Rows from block 5 of the text decoder, named by matrix and row number. Each number is 128 + 24 x the weight over its row's rms, rounded and kept within 0 to 255. All counts start at 0. Numbers have three digits each. After the name is the row's rms in percent of the matrix's.
# q: cross-attention query (decoder.blocks.5.cross_attn.q.weight, 256x256), inputs 156-207
q.16 090:161142124127143115120093180131103169136109110172139084117150120101172108139110137157116173125100080186110128096124085085128133100143114133099162137133096108
q.17 108:143129087100088094142109139118117133098116150126137135153126140108109137145138137152109138130127110124154147178127146139089160097128141155143170117140102118
q.18 101:105153139150149100123101165092161124144100171151162134139112153123160140125146118121142139150122159212092082166127134107115117097162151140107149144150076100
q.19 099:150113097133127124146096153153095075167158136104115117139130081115135129141135133122122093106118094153139106145143204132071140124140155129114147123108092121
q.20 108:120150150144146166118094154093112132147103160134136146220149146149120119145124133177082080147122170138092139133155097132163122124085098091118127112080159152
q.21 100:144112113100159097100124153165170157168120108130094139126147145141162112141117119103113131148152149035116104123096152137115098161151126146141145143105108108
q.22 101:114150097140143107130091118115109108123119104124063155127171091121101110142157117142125095147094122144106124116136116173153144090115154133112176145139108079
q.23 099:106143135095115136167122154161144150136128134103125073113139118130126118128095103100143115100152148077111121101105143133092122114096115097137143125158116161
q.24 097:142079081151104134110160074155110151133124106085168114089110135111136130148169172138129084152100104131103139149109128134096120170105136127137158142137131148
q.25 099:137157109145130168108093135106126104142116130118148143141127141149116100133145076101059138125097116135094104113138087120116093120135164132100114084082143162
q.26 108:145125100106134133096142135118195099108151088111130146113090133143138105131149129115135134132101156097113112115132146108145121142167101131135142097145125112
q.27 104:077095110175134096139130140162127131142099152091148112136082134104056100134137132167153150086112177112126106124105124131115162144129157123119098088140115168
q.28 093:082148130118112105150167155121106080144130108123101175128174136120116135122102102144109147198102132128166153132079149122060132093134142140138074114138105130
q.29 104:149132107124126097140150118145132142144141096121141145150139118096136099126178077114120154158116140112108158085134147114098159112146125131131176112126098114
q.30 092:127154130129116121156104135092086120070151142078104099148063162156143121133090122116102158135128150150154112156148092121139146161165103109137154140164161183
q.31 094:142166137145135151115104126110119132081083147143128118102144129127105124154107139117158125137144119119157198124140139131113080127157098117120130136111135092
q.32 098:161164135135111106136084130105116108117123120125111133121164111156129129150141133132120084168103157140136113133116140120170089139137094117131134162132114143
q.33 099:153116160081128148099107133149145132154145127132154136138109132173125110122101114111173115099122085128130107128128123123098114107147118115192108145098151121
q.34 092:125101138151089116170098105154162118098121120099137155123123139129068107140107113116145130117152168111140103158135176147171137098146155136134180139119137095
q.35 094:088150138149147147151157116133131165111127184177106094175134143120124158176077133107120125095127116105096138118157159128099156122120118135137133127112128143
q.36 108:134148169170081108143148108111067138174095163114153135125182100143145148116177134135131126138139146134148130129148133131130123132110087148129095127134133120
q.37 104:147117095095137136111126149146101104113145090126081147141106107141119118087145103122141149136137142140163106166163119118117165124124114088108113121111133138
q.38 100:111086103150132133125102124135192159097110083136131113151090116103123150138126100115128129149153117123144102115098120152107158105112121145144092126110149123
q.39 098:108133102081120130098110109126081117113133147122129094099125087167132127118143115137168127127138158144093111104166096113118106159110129118146102144113132109
q.40 104:115132163156085089156115107112086153112094120164115138166100089093144135149124157128136129120114098081146091157121127137136142111150082122071119158132117139
q.41 107:097150149102131140127123115118169116134133136147127136098124108148135159164136172088122117098116133120113124128168148094187094143165107153137165149112118121
q.42 095:118134131173146132145151149105206154130166101128169124123149159149104153156087116106167123158125141141113119142186140117145118163122145138122153079192163142
q.43 105:133114114211135100096131173136159121094143089100174140144166125146135092175162131114120084131155131189135130100141155113145159111147095117117121144148146136
q.44 105:125128114161191130137141089091124136150141151118148111090136067113119132111129091110156116094125132176126142046128137101140131156157115103110116145129131134
q.45 114:137116166163146177127105144134139102096147166115138161151117139125150101105087145099173132104133120126097163141140121116122138153149157112128155146068117132
q.46 099:130130110140104112103133156128126127141146107136127136124159149149108118141125151185113162142082105175148185154153137122116104118154139113103125145096115095
q.47 104:094130129164135115127084097118091096147163121105121141132154103167126137159119117084154158138136084135076182123112131134098128114140118157126158143157146070
q.48 101:111120154147206088151130074116122119131107148122137111110143103137118127164109102126149152134128075174116094131138126132110134122085139118161109137147119111
q.49 105:165145080106135132096182179111116141145146138132106168173132171131107125143137134169121130143131137146103094104148113170168130150153143153100143127107088125
q.50 105:079106155131125140177076144134144090097119166116156112141123111131140137177131113111111148132140129130110107130122112071156138154146121154155087101109119137
q.51 097:090118136094084111131164134151106155130095127138127135145162122068099107113134126160084123130132147105151133110142163159139152114073064124108097150087117168
q.52 104:148129113144130162109152154115138103139173161132153161147120139126168122139155166145129149137106171116137142133119134140144129132109108137102142172138109115
q.53 105:097105104112175134124107117109165141092121140124141099144102130122117093150068140115149127128133153085153130154144106163124145129139128124175135144136116109
q.54 104:082115131091152134087145111145140139165150163135090096107166134139152124147149127106170138134152065179132127133171119112128125102101116095139085147092170154
q.55 096:132119118145140119115097135105137103135111154149112155104132152120111107137126139135170096172136132102157144133142136123130115142141148110160157175103145136
q.56 100:128129139106139114114142135104159108136158093167130099143123122136099128116140166173151136135080130115160155121147124147108118116120115160125182126180134098
q.57 095:167142157102088065127123132148092088138140115108092094154134148130097110135135145138140118118146120118148113157102104130116144114144144080131112157128129104
q.58 102:138133115137175132144166108115149083150132100118154146107095107168148167120159107076114154135122136146118161087110147111143123112160131131100198128098107142
q.59 098:143150129130108143094156088088117136134144134161135158155129128146118138103139119110123141134119106094100174139092126155147115133146120167138129131163095152
q.60 095:142079100100136121098125131143161156129118107124106103109083093150115147115076117113121108115116137150110105134116131116079155147124075117197116113118118092
q.61 100:138160107097101137150106125147105118143147125125128135086112140156148111081168114174081145137090161057108140124100137103139142116112091155120125153181139158
q.62 110:135103170106136116160097136111108139129118151165112133126148109105120138126161151146150091128093108123106129109117120135119131128117131105125115108160134139
q.63 096:150140123102150136174093180113156122105147111137128137117145095094114123130152155155136123147112095120110118137128120117161121129114126133112184113119129108
q.64 110:170176114113153136095132132170153140131094121085144134134133109137157159162097152093126084102098165196162156127179079128161131113168142144130127115089096124
q.65 104:121131107139144112100135108152080154170089093183127116127103127145139134113139155133129097158115120140136141115101156108102124127126121126126092109096129123
q.66 106:097129128124087106152142195113122131174095147101124103160105180184123126146175092159137139141120122128148109146103086144114134130143139174174112146126120141
q.67 103:125129091133121149143049142120122150135136155147149136145157110127092095120132117087094119154068120126154117136129110111075120092138082142123135141139107140
q.68 091:108097123129085123143157159103106132102112132090128112142132170125124152088124102118107125145146087122100154116150141165147143116116092098112128117146178135
q.69 088:113088155144111166181164086102100114117170169147143114157163130149091105120128107146135163106123084081165169109146129113130135136094130144103096150150107119
q.70 094:133138123143135146131148132149165139077114143121135136111113138103106121175088174147122127139142096146132106105129138114171104084089131154118103111069098111
q.71 106:117113140166142170116130165188131146133137126087122135104128149114152145118147141084117080145137153129185170112121113093137143161125141173106151120139143120
q.72 106:116096129122149137120148106111149066148149131126119105117187118130128130120138118115116196138135106131101144154103142122109172118121143151138156127113145117
q.73 105:160179155152122119123131081097144179123116113096126109141163144148124136169163098122134107147090108120131149112116123113148125131120110087170174122116092166
q.74 101:142109095178158128155157125153116131125153154149104129080151124131114151139130082114128113128157109153121091154128124112149138134143144140161143131154119112
q.75 099:159103160128139126110146113138160104120128104146164129125124073149137101153116132165123164091125155144146114137104161134153151154151161141122129151126097146
q.76 099:109157136118122107133121106145140047118112135167116082117132125124101139137132118090133129099133132073121082090145126124143141132117177110140139130175140156
q.77 109:135106085126101151099070148108118124130109125112125160156114143091142149147113092139112113132116139100118142139159180112147145134108135137090122158126104134
q.78 098:197153116145148124094150116171110118127127144121120089120117165127148116152092131151115100088150149154127145125126147128137139093159156128047143120108143134
q.79 107:139113124150144135128108098146163118087133090112118157151079139138137108129155122157129165138156141130064157110130132118134131113155117145099119124134169158
q.80 098:118131151113110110135116153081133103117107112123153075138100126125062119137129093151145114158145146124120141104126096147095164124104157136094132100174127104
q.81 098:145135163083118099080118133099125135154126091089140174152166144122133144107121183142118081144084143150132155168159091134127161159109156157149129129111120112
q.82 095:188137142097163131155124080162111170145171096141122118124129170131141123128080120121125142151128109123099123105156105167082132154157177167125138097092119115
q.83 096:157116171110121104099157122140134092124170116097056071136095148124118114146138123157075114117139139138162148182155183088139139110143124100136137134078128132
q.84 100:095148112142156121117132133131114135137121135160095158089090104094110133124120128131150117157091144114102107123103162142134095157150156137129144073092124134
q.85 089:091102178132124122110090114114175139130151110066104141128127087147122098146154119119096181162075118162120109133121145125130114119146129108121170129106162171
q.86 101:157132129133113148116125075121163170137130143144135129101130115149095113116135113161154109127126141128110100091121122058147119155122140112119135135132133152
q.87 104:160148159117114117087110123149146178098095140158133097111175143104146123118119124125095106109079145130086118149142112117109166142152129097124124107125129130
q.88 099:140127152127149099143104155118108170137140120104109127165116118136151205119148092147111141151108142133122133149097144124149145051142149089109164113088104144
q.89 102:124096113126138172161094119123175153152125140130158155123138147194080138071116104129111095143158099121124117125106106118137140105084163170113176136140141135
q.90 100:076148139154176133108140107118092120131130158141137158124128140108091122117110163114149129119203127137079166156127180143122129136118128156160092122111105150
q.91 098:116147116146152087079168116152096114133127125164133119111094105153120125126120149136128109090131149156105126121085095100164165142140146120164091139164116127
q.92 099:164100124105144146139136153129120108171144139124137129147113124145117188123079124129128157119128095102173100115140149111119145087166135102149166159138105110
q.93 097:150140144156136114149142127127128124087159139111108136117142151098140113163080141127124127168136144128095134131165132141149135101138168144141135135147080129
q.94 101:103116096133058144098100107139117117076165111116163137169117128141089103093144173133138167124128129119149094097081129136125109157168126142138100126144124142
q.95 100:121115148157083165182105115138145151128185080143110099132124130138080104118119125115104136132157112098102117140104143136146141105089159127115150132161130129
q.96 105:152147134154109171124127157142096137096141129161156100104116125117131152127127141093122152135155140136126165097132138145125132164146156161119107107167119114
q.97 087:127145133142101136152115106145135112133113139115155117162128147128138119148117129091175172140119126152151108145136092120112159149173152139105096095118144162
q.98 101:114167118140123161160072118130130114123123153148100132140058131123118134135134131131094106146117100096116110107149150085149131111151082132132115187129123174
q.99 094:108130140150080176116133142124141107132163147140115142122099129137116108113129144102139164130142126154152130137140111192116102153165135160120127091155092139
q.100 099:149146136197103104160119114115081071143130140175129110162105117163177103148119146109124110109152083142111094110102139105091155090129133155092175119129135168
q.101 105:064139152096141138127146155150191133112116130186162143103124136143136138109123085154108171136125120122103132118117117178121138164136110120122101076124152121
q.102 098:129111132146126114193119096095120170151106130118097124107089105134090108134080110163137119129140110079153109157148116137105138115100161164125134085136119101
q.103 099:141117130158150109129123193188151160097166121133124069118108177118144135145106154154139116141153127095136183120150184128159140153092163171135125100143099123
q.104 093:155094175137134134139115140131126100130143128108127151098148116140100152120176144093128142106124121121129162129117108078096139119108136123149114138136097133
q.105 095:110121105150106129100129113157107178077118125120112160139158130128153081125102113134113144153127104128082186143086147117161162127120143134167124132135135143
q.106 096:060131184142145113130113133139127116137141078127150116129118119128080179141125133145114141130163065139096128106144141115148134094119100149114104131126106161
q.107 105:134128144142110118124159086131192144142073144151159102124109118130147145130081146164132115119157123129098121126086192120114114090111139119156138129111146155
q.108 094:164124155144142085086122118139118136159188114107097119067151125126106110123095107159170100153115125169158131155092124150155127119094158115174162125120161129
q.109 104:143122120141158139109126112151147123149109147141133127159106117128135120123073143140114153155136079177113105102160122122128150137087101120135144104137139163
q.110 092:111111125176109147126160167126160118088134110169157140122090114208124171097179119137138191115130119143110110153133147139134121147130123150101127135148125146
q.111 096:084103158164128125161119131139158117164073155120144120099101125167107166114108118104111125159151140122102155133140104130116134130165157135142144157129123131
q.112 101:124106138057131110107164129143112107124137142044135151150126104138107125106142116143097123140106131148112142133110131161163132148125073089163106170119118122
q.113 094:127149106188118045095157094093153170161124173113106156118177121112121142126156064136145081094150136158162112071069076118111145134118189112122172107117121147
q.114 100:148115102119195125084148132125161118147134149155132129085153095156145099146107100134149120123079100159111074127141112167101115137097100140112133107139071142
q.115 099:142102106155109094150159130123137121101162118154097149157167123109155115137108123169152144162108176134135146132107160115146147086109145104158143156115175154
q.116 096:103090155152099164089166148150147173077113104136159110187129108139099112147113120150157132093119151173102088098118128125078120119179109126128121133127150146
q.117 090:149121138164125096115141111082098158114127126094129138100153166097116124130135122175137144121125134151139158089152110145141145131177176144135168074120132140
q.118 095:140157123102139126156166113137127127153145128073144163130160154142138105100127125135127119133116101114123108144083111149169109130077098136125139159155129104
q.119 098:156135105140099143146073132139121125111105139125166085199133120146128115174161118139151125143084094112122124081148091115161081102138118110135104152098136160
q.120 108:148121102085111166143090145123143124127103114117109115141130140123115085137165132103087112097169133122130091128102151167128113137078121109105108132149121148
q.121 096:135126117113119098151133099130128165136142110115140130155098127158140109158112108118098156144123131136133165126076119155128095135088125109162122097123109107
q.122 101:137170130110136133145161080154127133160168138156105127118108136150144146119089136108115121094136107078149152129095160127172157091087166113121089144153167109
q.123 099:126178150185135101083127125149136092146117143136164117167167138151163110121120118154093144121117116100116099143202142155119126086061121136119124140119163134
q.124 100:144132139121131162121143124147184128161139161111079100146105125151127108130110134128107111074169138118136119124119125095088179161126147119162122104120102143
q.125 102:133106140118131073143124103127146148113107132120126136162161129100119120163140151141100127114131104147140151111111097155144112116110165097158127180129181153
q.126 103:156120139080138112103098116106131115103122101129146103138141135108162116117088167096138125147131138137101188121079144135126075119102134103137103139162146131
q.127 098:125100146098119117165143099172136131106170084138140140116133121077125127160118114151128132121115157144119099096103148131156095097111091106125144129140121108
q.128 104:110102156143094131117119147133140130113072107101124116136116122120150095122147107128127127121114141148160154113151117121114139146135115125136157127113132110
q.129 093:154134098146104082145139123124130121108101103091130152107094123179075160121138113110146153064112151118138127137125170123143121148096099111144167119164146155
q.130 099:100139099135135116121124100133137154156105125131106103100097122102117171102117127115095156114170168134125104125149123087149135163114116105126123140137154171
q.131 092:130158106128110144098119068157148130147148143080123137132123095105141145138121131148146149141198123153124131122154104117116141115129157146141129112143142151
q.132 098:167123102125126154136103112126114135151138121116171124128098146103112146111110146123128175106084121170130148175127112155144132145105127091169129145085125120
q.133 097:130156098111129130142120117111131147116113141167146098083145128067163139151181141114093119108142133134110047145102103138126118111142123107160134099078103119
q.134 093:089183060095154110101124079129116124123132107112117141117099130123132171129135135126116134122137092159092130195102121155169145092138160156177162109140101110
q.135 106:087166089184082096153111147090093096163121127103109137114102149086160155119075170131115157080131111135136116127139129109135113173126108175141105139130091129
q.136 092:148108133114131165159179133116093125156129137143117103149111079086116108164144118112129163087160162115159112120095131096150139070162123120085154163117123092
q.137 096:125158110127124153141139091084108131128138117134156127118167134073154133103073128126151135111143119101150115110119124143174161162177127154162110143135128143
q.138 094:100151163130124131134091123147103120116146143128144155125154112108144105161160157133123107165129086122120149153135148136152155132159162106152112118133111102
q.139 101:176146127113128121145107076105112172130140122130120089144115134124186136079118145115139155151108155079154127086077137146102127101100103131102156117079110138
q.140 098:099104135101096122107092107143150142115157143098043117112113146111144144124115062120124109134174117153157129134135101103130147139132114087153112114142152152
q.141 112:108141131106161124080144080158157122114139115140139132070123129155151092108114144104142131128111117127102128155142131147117132142122102126115145135103114135
q.142 107:114134146128075147108146161143145113128136119096128149121102141154179085120183146155124087126092090164145095125162166161147136171069139142134090088085124106
q.143 089:152118102128102141109084128106130117139100114123134141141125135123131118109123115125111126114093142115111115166144130081122153179168149130152094103141098122
q.144 093:086140161142104179132163160109144126119154156133159134120157131130096065145116129112106135164131135143112105112091099137150108180140154123090064119103114139
q.145 099:156137132128134137119108140142140132144145152141092134114108076156106113118127147141150098137138171120104088130115140138151112127156136129128118157131156137
q.146 098:055160139141127168145118193131129139121118125139146129121111114169098142136126116149123150167122125168134140122111102134137129144127157142145097109130112112
q.147 100:113146132108147105132141124140135148107128095120101159101144100182142142091155125125147129148110082110195116133154134128136136156129111168134179113147115133
q.148 100:130099105128083111144112136141125097109139111141087134108129109108140130118145105158094147156072119137102079117158135128142115091091107131122111171115128114
q.149 104:151144142116136164156128132105133148105167132149164122093121127150117117133130107096099166138069184118093107134114162147102122129115107112107134115110125112
q.150 095:100114117095122102152139092123157135123157084118112091113164127132127128107132126142095150122115156106130112119133112095140170167115125105155139149140114166
q.151 096:115146140134152117121082113136196168087090129105126148131145109161154080161131126133128146157133145162069107137119100118127129109136117128151083101120096117
q.152 099:133138128125111155118156136098099115136119139151137128139139156100152155113171124100147159108145102140148135140142155120127172148174099104108133101115125105
q.153 098:097156112099148134128125122155139128146138096160119123095086143124111140125118131156128166131125156143126129083130133157123145194153121142133135152097149087
q.154 098:081096159114124118125161091138142115164132124152091105175123161090106112143071110123082123138177190144089184108152127126172161152151131126156106131129148136
q.155 094:111120136148148170110126100112132144137114138177145114122074107120153142145109101127098144086125155178110144126131146113131118113190082126127100105104083110
q.156 099:153123131122120096147127109149108119140137066069124170123114138152090127119181122135108156106129150155175147109139137113115103142124154150120145153166110134
q.157 100:112128150150096150076165147124089113168135145101115121140114125149125137146115146106111082141116135120127138105114156139090152146113170151093098088129173083
q.158 112:128157121137126157145135133139115115086102127163142106145145137150172135182109147087121156152149133134137136136106112101185114140078149139168172107164120131
q.159 103:118176155197167164172095137162138130143132136147154136101157159149146126146148136123131146125121118152117124110152140142152139153117096089142125109135117130
q.160 101:131151086110154178110098110093128135125118123089127077156162123149097125163162119092137167149117138165101144095114125128132127138159090125163150107150152137
q.161 095:148152119152098177129168117148113103147092137083127122153146133121106094133142101151106051153105130111139127128123087109112119171135102151102145113118145147
q.162 088:141152142134127135134100134168181077100136069093128103139145139148130117106180106127134101144161076105104115139144147142165132138116157145148138147125157102
q.163 107:118120103098093168111124106146120153097141110086115105136121114148107153101129178122135164134180118142078186106114135119147142142157085096148149154130141128
q.164 110:122109138145160133142144146140155142106139117120089125121097118086179127138104149090131112147127079096153121162107132167113152074127151086109142121157150090
q.165 102:111141161088151101107161137162122143147096114135108112137110160140138115111133115095106133139155117105112148141131159136098115139105133133132121107091143116
q.166 097:137130091105149097099124148130139157158149150090105131121088137127112147186126122100132083157152147140198145154155108118140134132143180150145143115169133124
q.167 102:182141130137118130179133121119073083134103133159133142123135092099180140134113098168121106122109091125127156097185133188123122155113116125110103108125129114
q.168 102:144097172115135164130101129110183106135160113108097135101146121072146136175141109122127126096093108132133129142126109174082143130124097144166163118112146129
q.169 103:101152163133154101089140154138131117144120128182130128157149107155088092098111154116125133088112114149115154108139129167154171133127129127111123135114134158
q.170 098:140111117138168157104104173150119097139116138104131129163132130130175117094112152126096184095075079166126120150158110169145142154186091103136133135138158157
q.171 098:101104128119073122119112149094102139097097081143117109171114147143129126157129127129069149144068111152155109144132133131132117106145121149109124133121160065
q.172 106:126131127131092179106097139086153138144129142119188118152154119111139134130146142123093140168132137109145147140146158158159126121101106113130091099159164145
q.173 102:134130128110131115142110192145111115106111131118122080112150112110131140106139148114105112116078168148115121110136093157145112137177165152143107138167146126
q.174 103:081142131121127160108132159128127149163083110156099103114128123154110143165150119113138129132090181135121109078126093113128157137146133143125116121096117122
q.175 098:115085125168110126103121126116166133133094079149139151169110097115084172177135125130123155135089117139126122141117135135128120120096099141098105152145119106
q.176 106:117144105154140148156111134090134100126157121098117147122086111143103123131166123117125144109113110136090109146134125121162150120113132143110098149159134140
q.177 102:174105148115127136144115136150143129103106119119117134119141112140129167179116134137158146121109119141130111159132139118089130119178142157156115133090122109
q.178 102:103087161116100118140104106129153142109123108118137136130135155124113133132111122114142124105185158080096130094088105130114127165124131118093176169134120124
q.179 099:147129116099146126134142099176123141138099136159153116134126113135117128127130174120129148156150143097111103158125117070119112104123168140105160159165169128
q.180 104:063096123148123112150107122072130110149164154120113106127134161124126126106131116160174110085099096134177100112142181156111135096150130107113093114144131134
q.181 099:134102131148176114124127098125157097121097116151104104145157118138119144165109109139110144104138102131077144151159125111119127142101163109120120129113142113
q.182 103:165099171101111141093129145150140132097114127119089093155121156152107134092134129127170135117115110106117170131165106153133147125112096160119107125093138131
q.183 100:122122148138123151122099085103124128145191110149167132125164098111091150143135151114117099119177101118094171136136137130148110144129106129135119167154119119
q.184 094:131137095162118157115073141152141129172097128081150176132123119137091136149154149104142121122135138112113141122126095155121133129110124109144120125143132123
q.185 104:132120105139169119094163083157151091089108130126126184134127116158127118184184124136106116138119179152119115168120094096109138140154162135120138127110106161
q.186 105:130103183118128132134135116105120128132160103082145141109121130094177068086119087110123163128143161090117151102105124128117121134127113111132130165139129136
q.187 095:142126113094158115121126175163120110152124109145091139086098124147143112148139114164100153070106135121156141155144130149161131156139107133126133126124106174
q.188 107:118130112141162120174156079150106130100090127162127094136122141153116162105107166136093139124114101134100106141136099123094108148143125143137101121119107140
q.189 096:066149135163174124106088167133139108133115117092153139114124099125107146084124106114135139123071140119105146130184102132116106121175117147150128110133159120
q.190 091:134088126140109159116111098110113128150130152140123113094168096161100098137138117142120116103145142167119128112129092152127160091120160108158106094133093130
q.191 091:166161127162096155094128114163185127131122107128155165105131104155115118137158108103099124150114123116125143144141091160134104113124164135110129178127158152
q.192 093:127111092158160142135110127128140120144139125143167175155137165127118199177157097175147162121143127169095116133121119160154111133144099158159151115131155112
q.193 100:149139134117173118091171097115123182164134124148107155105128098120121098141161155153092099137102111175162111111153153105122129149096156157139142113132158128
q.194 106:115133155107117148124114136095161169170117138094143113127141146102153149140108172112149122107110125139108136163144148142138112092119115175134129162114164143
q.195 108:097122161119154123155156153120114148135133130135103120101085135147191100069106128110155099151167142139124110085145112071150117137109141116124123133128108154
q.196 105:114101161102115153147166150157097152157103132139169114131082119094128117115104104122150129132134151148110131088150135141093140105157121178077149100138141161
q.197 099:137124090120136143138144164127104135093089118127183146147095131138102163130132120129089119140126081167153131100144112121120140139142144148123118181136160131
q.198 101:116122113118109146131163097120136155136121150104131145157072168141125161079106138129161161118113126083107104142148159087150122142132146116102145196163116137
q.199 093:085158066206113154106125164123145123127126137112152125128104111159103110060165143123125097128158157145140158130101127130122142135125077121140102101117158140
q.200 109:121102121163144118147173115125124135147112138146143142082131130116136138115117147145114101128153103123079151140122106172157146150069094158122085194141117143
q.201 089:131098132117137128122106108093134125144158103165123120125151140129129121123139150168138149179145128106104133074164161142113128079104150145141168085108137139
q.202 098:122138146132158092125136111122130109137117115134098083153149138076133155103103127100145078116123120090097146131120135124123106115132127100085113131118094126
q.203 091:062155082134152105115097106097123158129109132125087098126103130114086117138142170097171140142089145125127149106133091141131152152138089095092143126108127122
q.204 101:136108151176172161137106144157142163136123134142131112122126144115140152132155126145149130149093185141119136117116119157103153128089061172133156134178147122
q.205 105:156135122149065130099160168086089085177119120152136150144118135133170169131119071132123150093121115104112122154132108097163154136160115055150137138109082160
q.206 099:136142100145140161144110142136124143168130089145135109108134122116117100167114172108154131135099093143103135098062140147112134115146140148134147149159109153
q.207 113:099122092129192087121132102136141118151133124135131106123110113144097138135151165114097149111129177108099115124136128148133096118092107118115137163139197155
q.208 096:111127122162167114109129113116153159109124133109078128100130137122087112164121152081105143120169136080081087110105075152173097140108145127134139105142120087
q.209 105:152099154084121183090123150182146125111122156115120137066119149116138125122080146084150134123165110116145166122148108152130124140115121131151129110166107114
q.210 106:108135116092117143095108160141144161105123143136143120162126137124119103111141131144135105111153158100119117107100133140126120164144094083138125140178108145
q.211 102:131164136160144106138126108091112109103160144120127110112098133173141145148116133128179140139128144111134117128084128144137128117162118159120145132127142137
q.212 093:137105173145123122119175183136110123114103117109107109122147114125099112125109128146126102134142129144159155119117130139151122182134136133116074105122099098
q.213 096:101134164148113113104144111150142118100155103139099134133169140118121138112120149135113136105163117098115146150130132072131103158126118100119096172106109122
q.214 101:148166154110123116123143098133129132174117132121154146169122103090123110113143129142118120123140126116100082143106169182086119143161089103110167130081112144
q.215 101:091151128104149166123135141209117164133111112133099091129119133122099186117142114107146107155147105133161084101122068181117124151119134080085105124126156116
q.216 104:083160115168140113134125126131097108135112116134141138132187137092095121149129104131115092162146092096124159108118085137130123106128109148175127107127077091
q.217 098:111118128161133155142094132131119135138143120085135117152120111121129149108120096148100127178138127163139104157121122095104138070145162125118163100099147142
q.218 100:154136116139156136083125098112144099164099153138124136093154129093107113145141114124131158113102093122131133132142186141143111150065089121154170162126142172
q.219 094:158106081139129140108099139123140122161122105136126122120128130137121163110127119147156126080139161115121136135113119175120127072148127073109141086179151129
q.220 096:134144144125155143114168118112174131111111112151171122173115098150112115118135116153137112078097163158115112150125191178167115136162113136118174085097172134
q.221 104:111150187162131149126105134145132084149131125121080137182143133112130125132134090128114101139145141105130149122089124108112087127143116102142142125124134123
q.222 094:104122124126162116091114154158143162084119120101123111165133111136110154144121105072151134136132152112117158164148097086107149121116161148120097139148093108
q.223 102:127144137183185116132147113105123124129142126179155132126148092153134120133101135150124085078098113141083123134112141151118116134160140164084119118132142136
q.224 101:112143110129132093141109118114110151129099154143087115094164133119134133066156087151108106085121076112193109137096124124145133123142143119132151127110085142
q.225 086:090147133159141100147140146125102132154140142113099169127110127134145119099206099156117160091161131120139123135124081150096127115118147164134111134192145153
q.226 103:106146125180115124138129144128117097126163114109151159133089121173129126108165100160143114127128109134176177144152088139105131086086158124106123136173086148
q.227 097:117124158161145128171112144089132098122132114104154120081093103144126165135141099161126137124104134100160138100121114072117124137080146136096153142112138120
q.228 098:154109077133136196139138120144127161088134170081096135151082143062143168139109129145148087113151148141175083150114118118131120167105130118135124130153115156
q.229 100:128142109118116136157107108153164110148127149089106135109113169166119155131152117127122143122129119113145114131112117143125092122100147110170184195156140155
q.230 090:144111148126132170160129150140106105118120103128109126180123089162132108132110131103092099086129141171120113167117154149135130113146130146142130108112154075
q.231 097:160133096082136145120120098085126124116107115119104152106107128067163132150095139132108164156119113122134123138154125159163126155165114137111119104137182154
q.232 104:154122166160116148127137118137141114087133144116137131126113143180122182101148127136099094128142110152133156110133146107118129119130125084111163159108157121
q.233 114:148139146126104132109095157131129118118111119122156117143131104123076098140141133072153127137155117105199139101106100156077133125147140130123139112132112132
q.234 099:099147121137163118190105137179125160148119068093127112114082127150123140137150151132127206146139115101129138165144120121112112157174103115151094151148150108
q.235 093:143116103143178107148137144087128136072143140129115141077128125130120148135143154143119123105107121111137105121128130121159139149098145124124154102135076097
q.236 104:080158142139132117138099143119153177126098102128130123121135128137149079123160079083121109153156084120103134110159065131145125145140125130142066159156198115
q.237 097:135166151121128158123126111139123136189120107110152099062159134126140181093100181155113094138098161118138118085125130122115127114169121138108125077134145104
q.238 098:108147131106114135112121117115140142157142165138104083129133128132121134119147128108115101085100137070171115132125138150166145167081117128137126119076099141
q.239 100:102140120158131136152101130136186160111134108106151120121079127149121126118141149131126139157144124179124091125105096150111111086103116129112144076114153092
q.240 110:144111072107100113127089109108139138159134154104159123110155111105126165140120097134134087173124134139159093103133100117120149128137145136118113079117109114
q.241 091:102129117106135127132145079181106111115093089143146140182121096115148099132126160105118149163118114101102115131133189127136110175164095098137139147130150147
q.242 103:100127163143173128112113104157139153124118144105109116144135133121092117140164162123120145131124133108134135130131126101116121161153161112159147110116132111
q.243 102:149131104099129116109128107100090155136135121134163122120138116130123142120113091119108121175147117142092185131155097112138144099090107137109103090111125114
q.244 107:152087129124151122144108129090135099152135125128154144132145120112078098120151089134087082101150135157129158149119089148127149105146122070129062138102127190
q.245 102:145109124078130139119138145119145164147165123123145118142134087125083082120128100106152076127127140175133135125118130099115104121132146167151119145120124102
q.246 103:155114106159106155082127140131156105072166134120156098163136098067131149163134162071105135131121128141131102146085096129126135142141120139106108142129088139
q.247 104:146149080139141088139112108091119144071147176117079105157082152144160132145120109137108134081133147149133101145099104141116141169105119136153074127128127143
q.248 097:168149086115100113140133125150121086131135119146134097126174158088103126170147124143097142123131100084170091172146129077149118147148122143138136125113108126
q.249 100:093151126118116151114126130138113091156085114093155139135147164141139102132130135179123147158147122123094128106108135175155131109146124133103143165135169142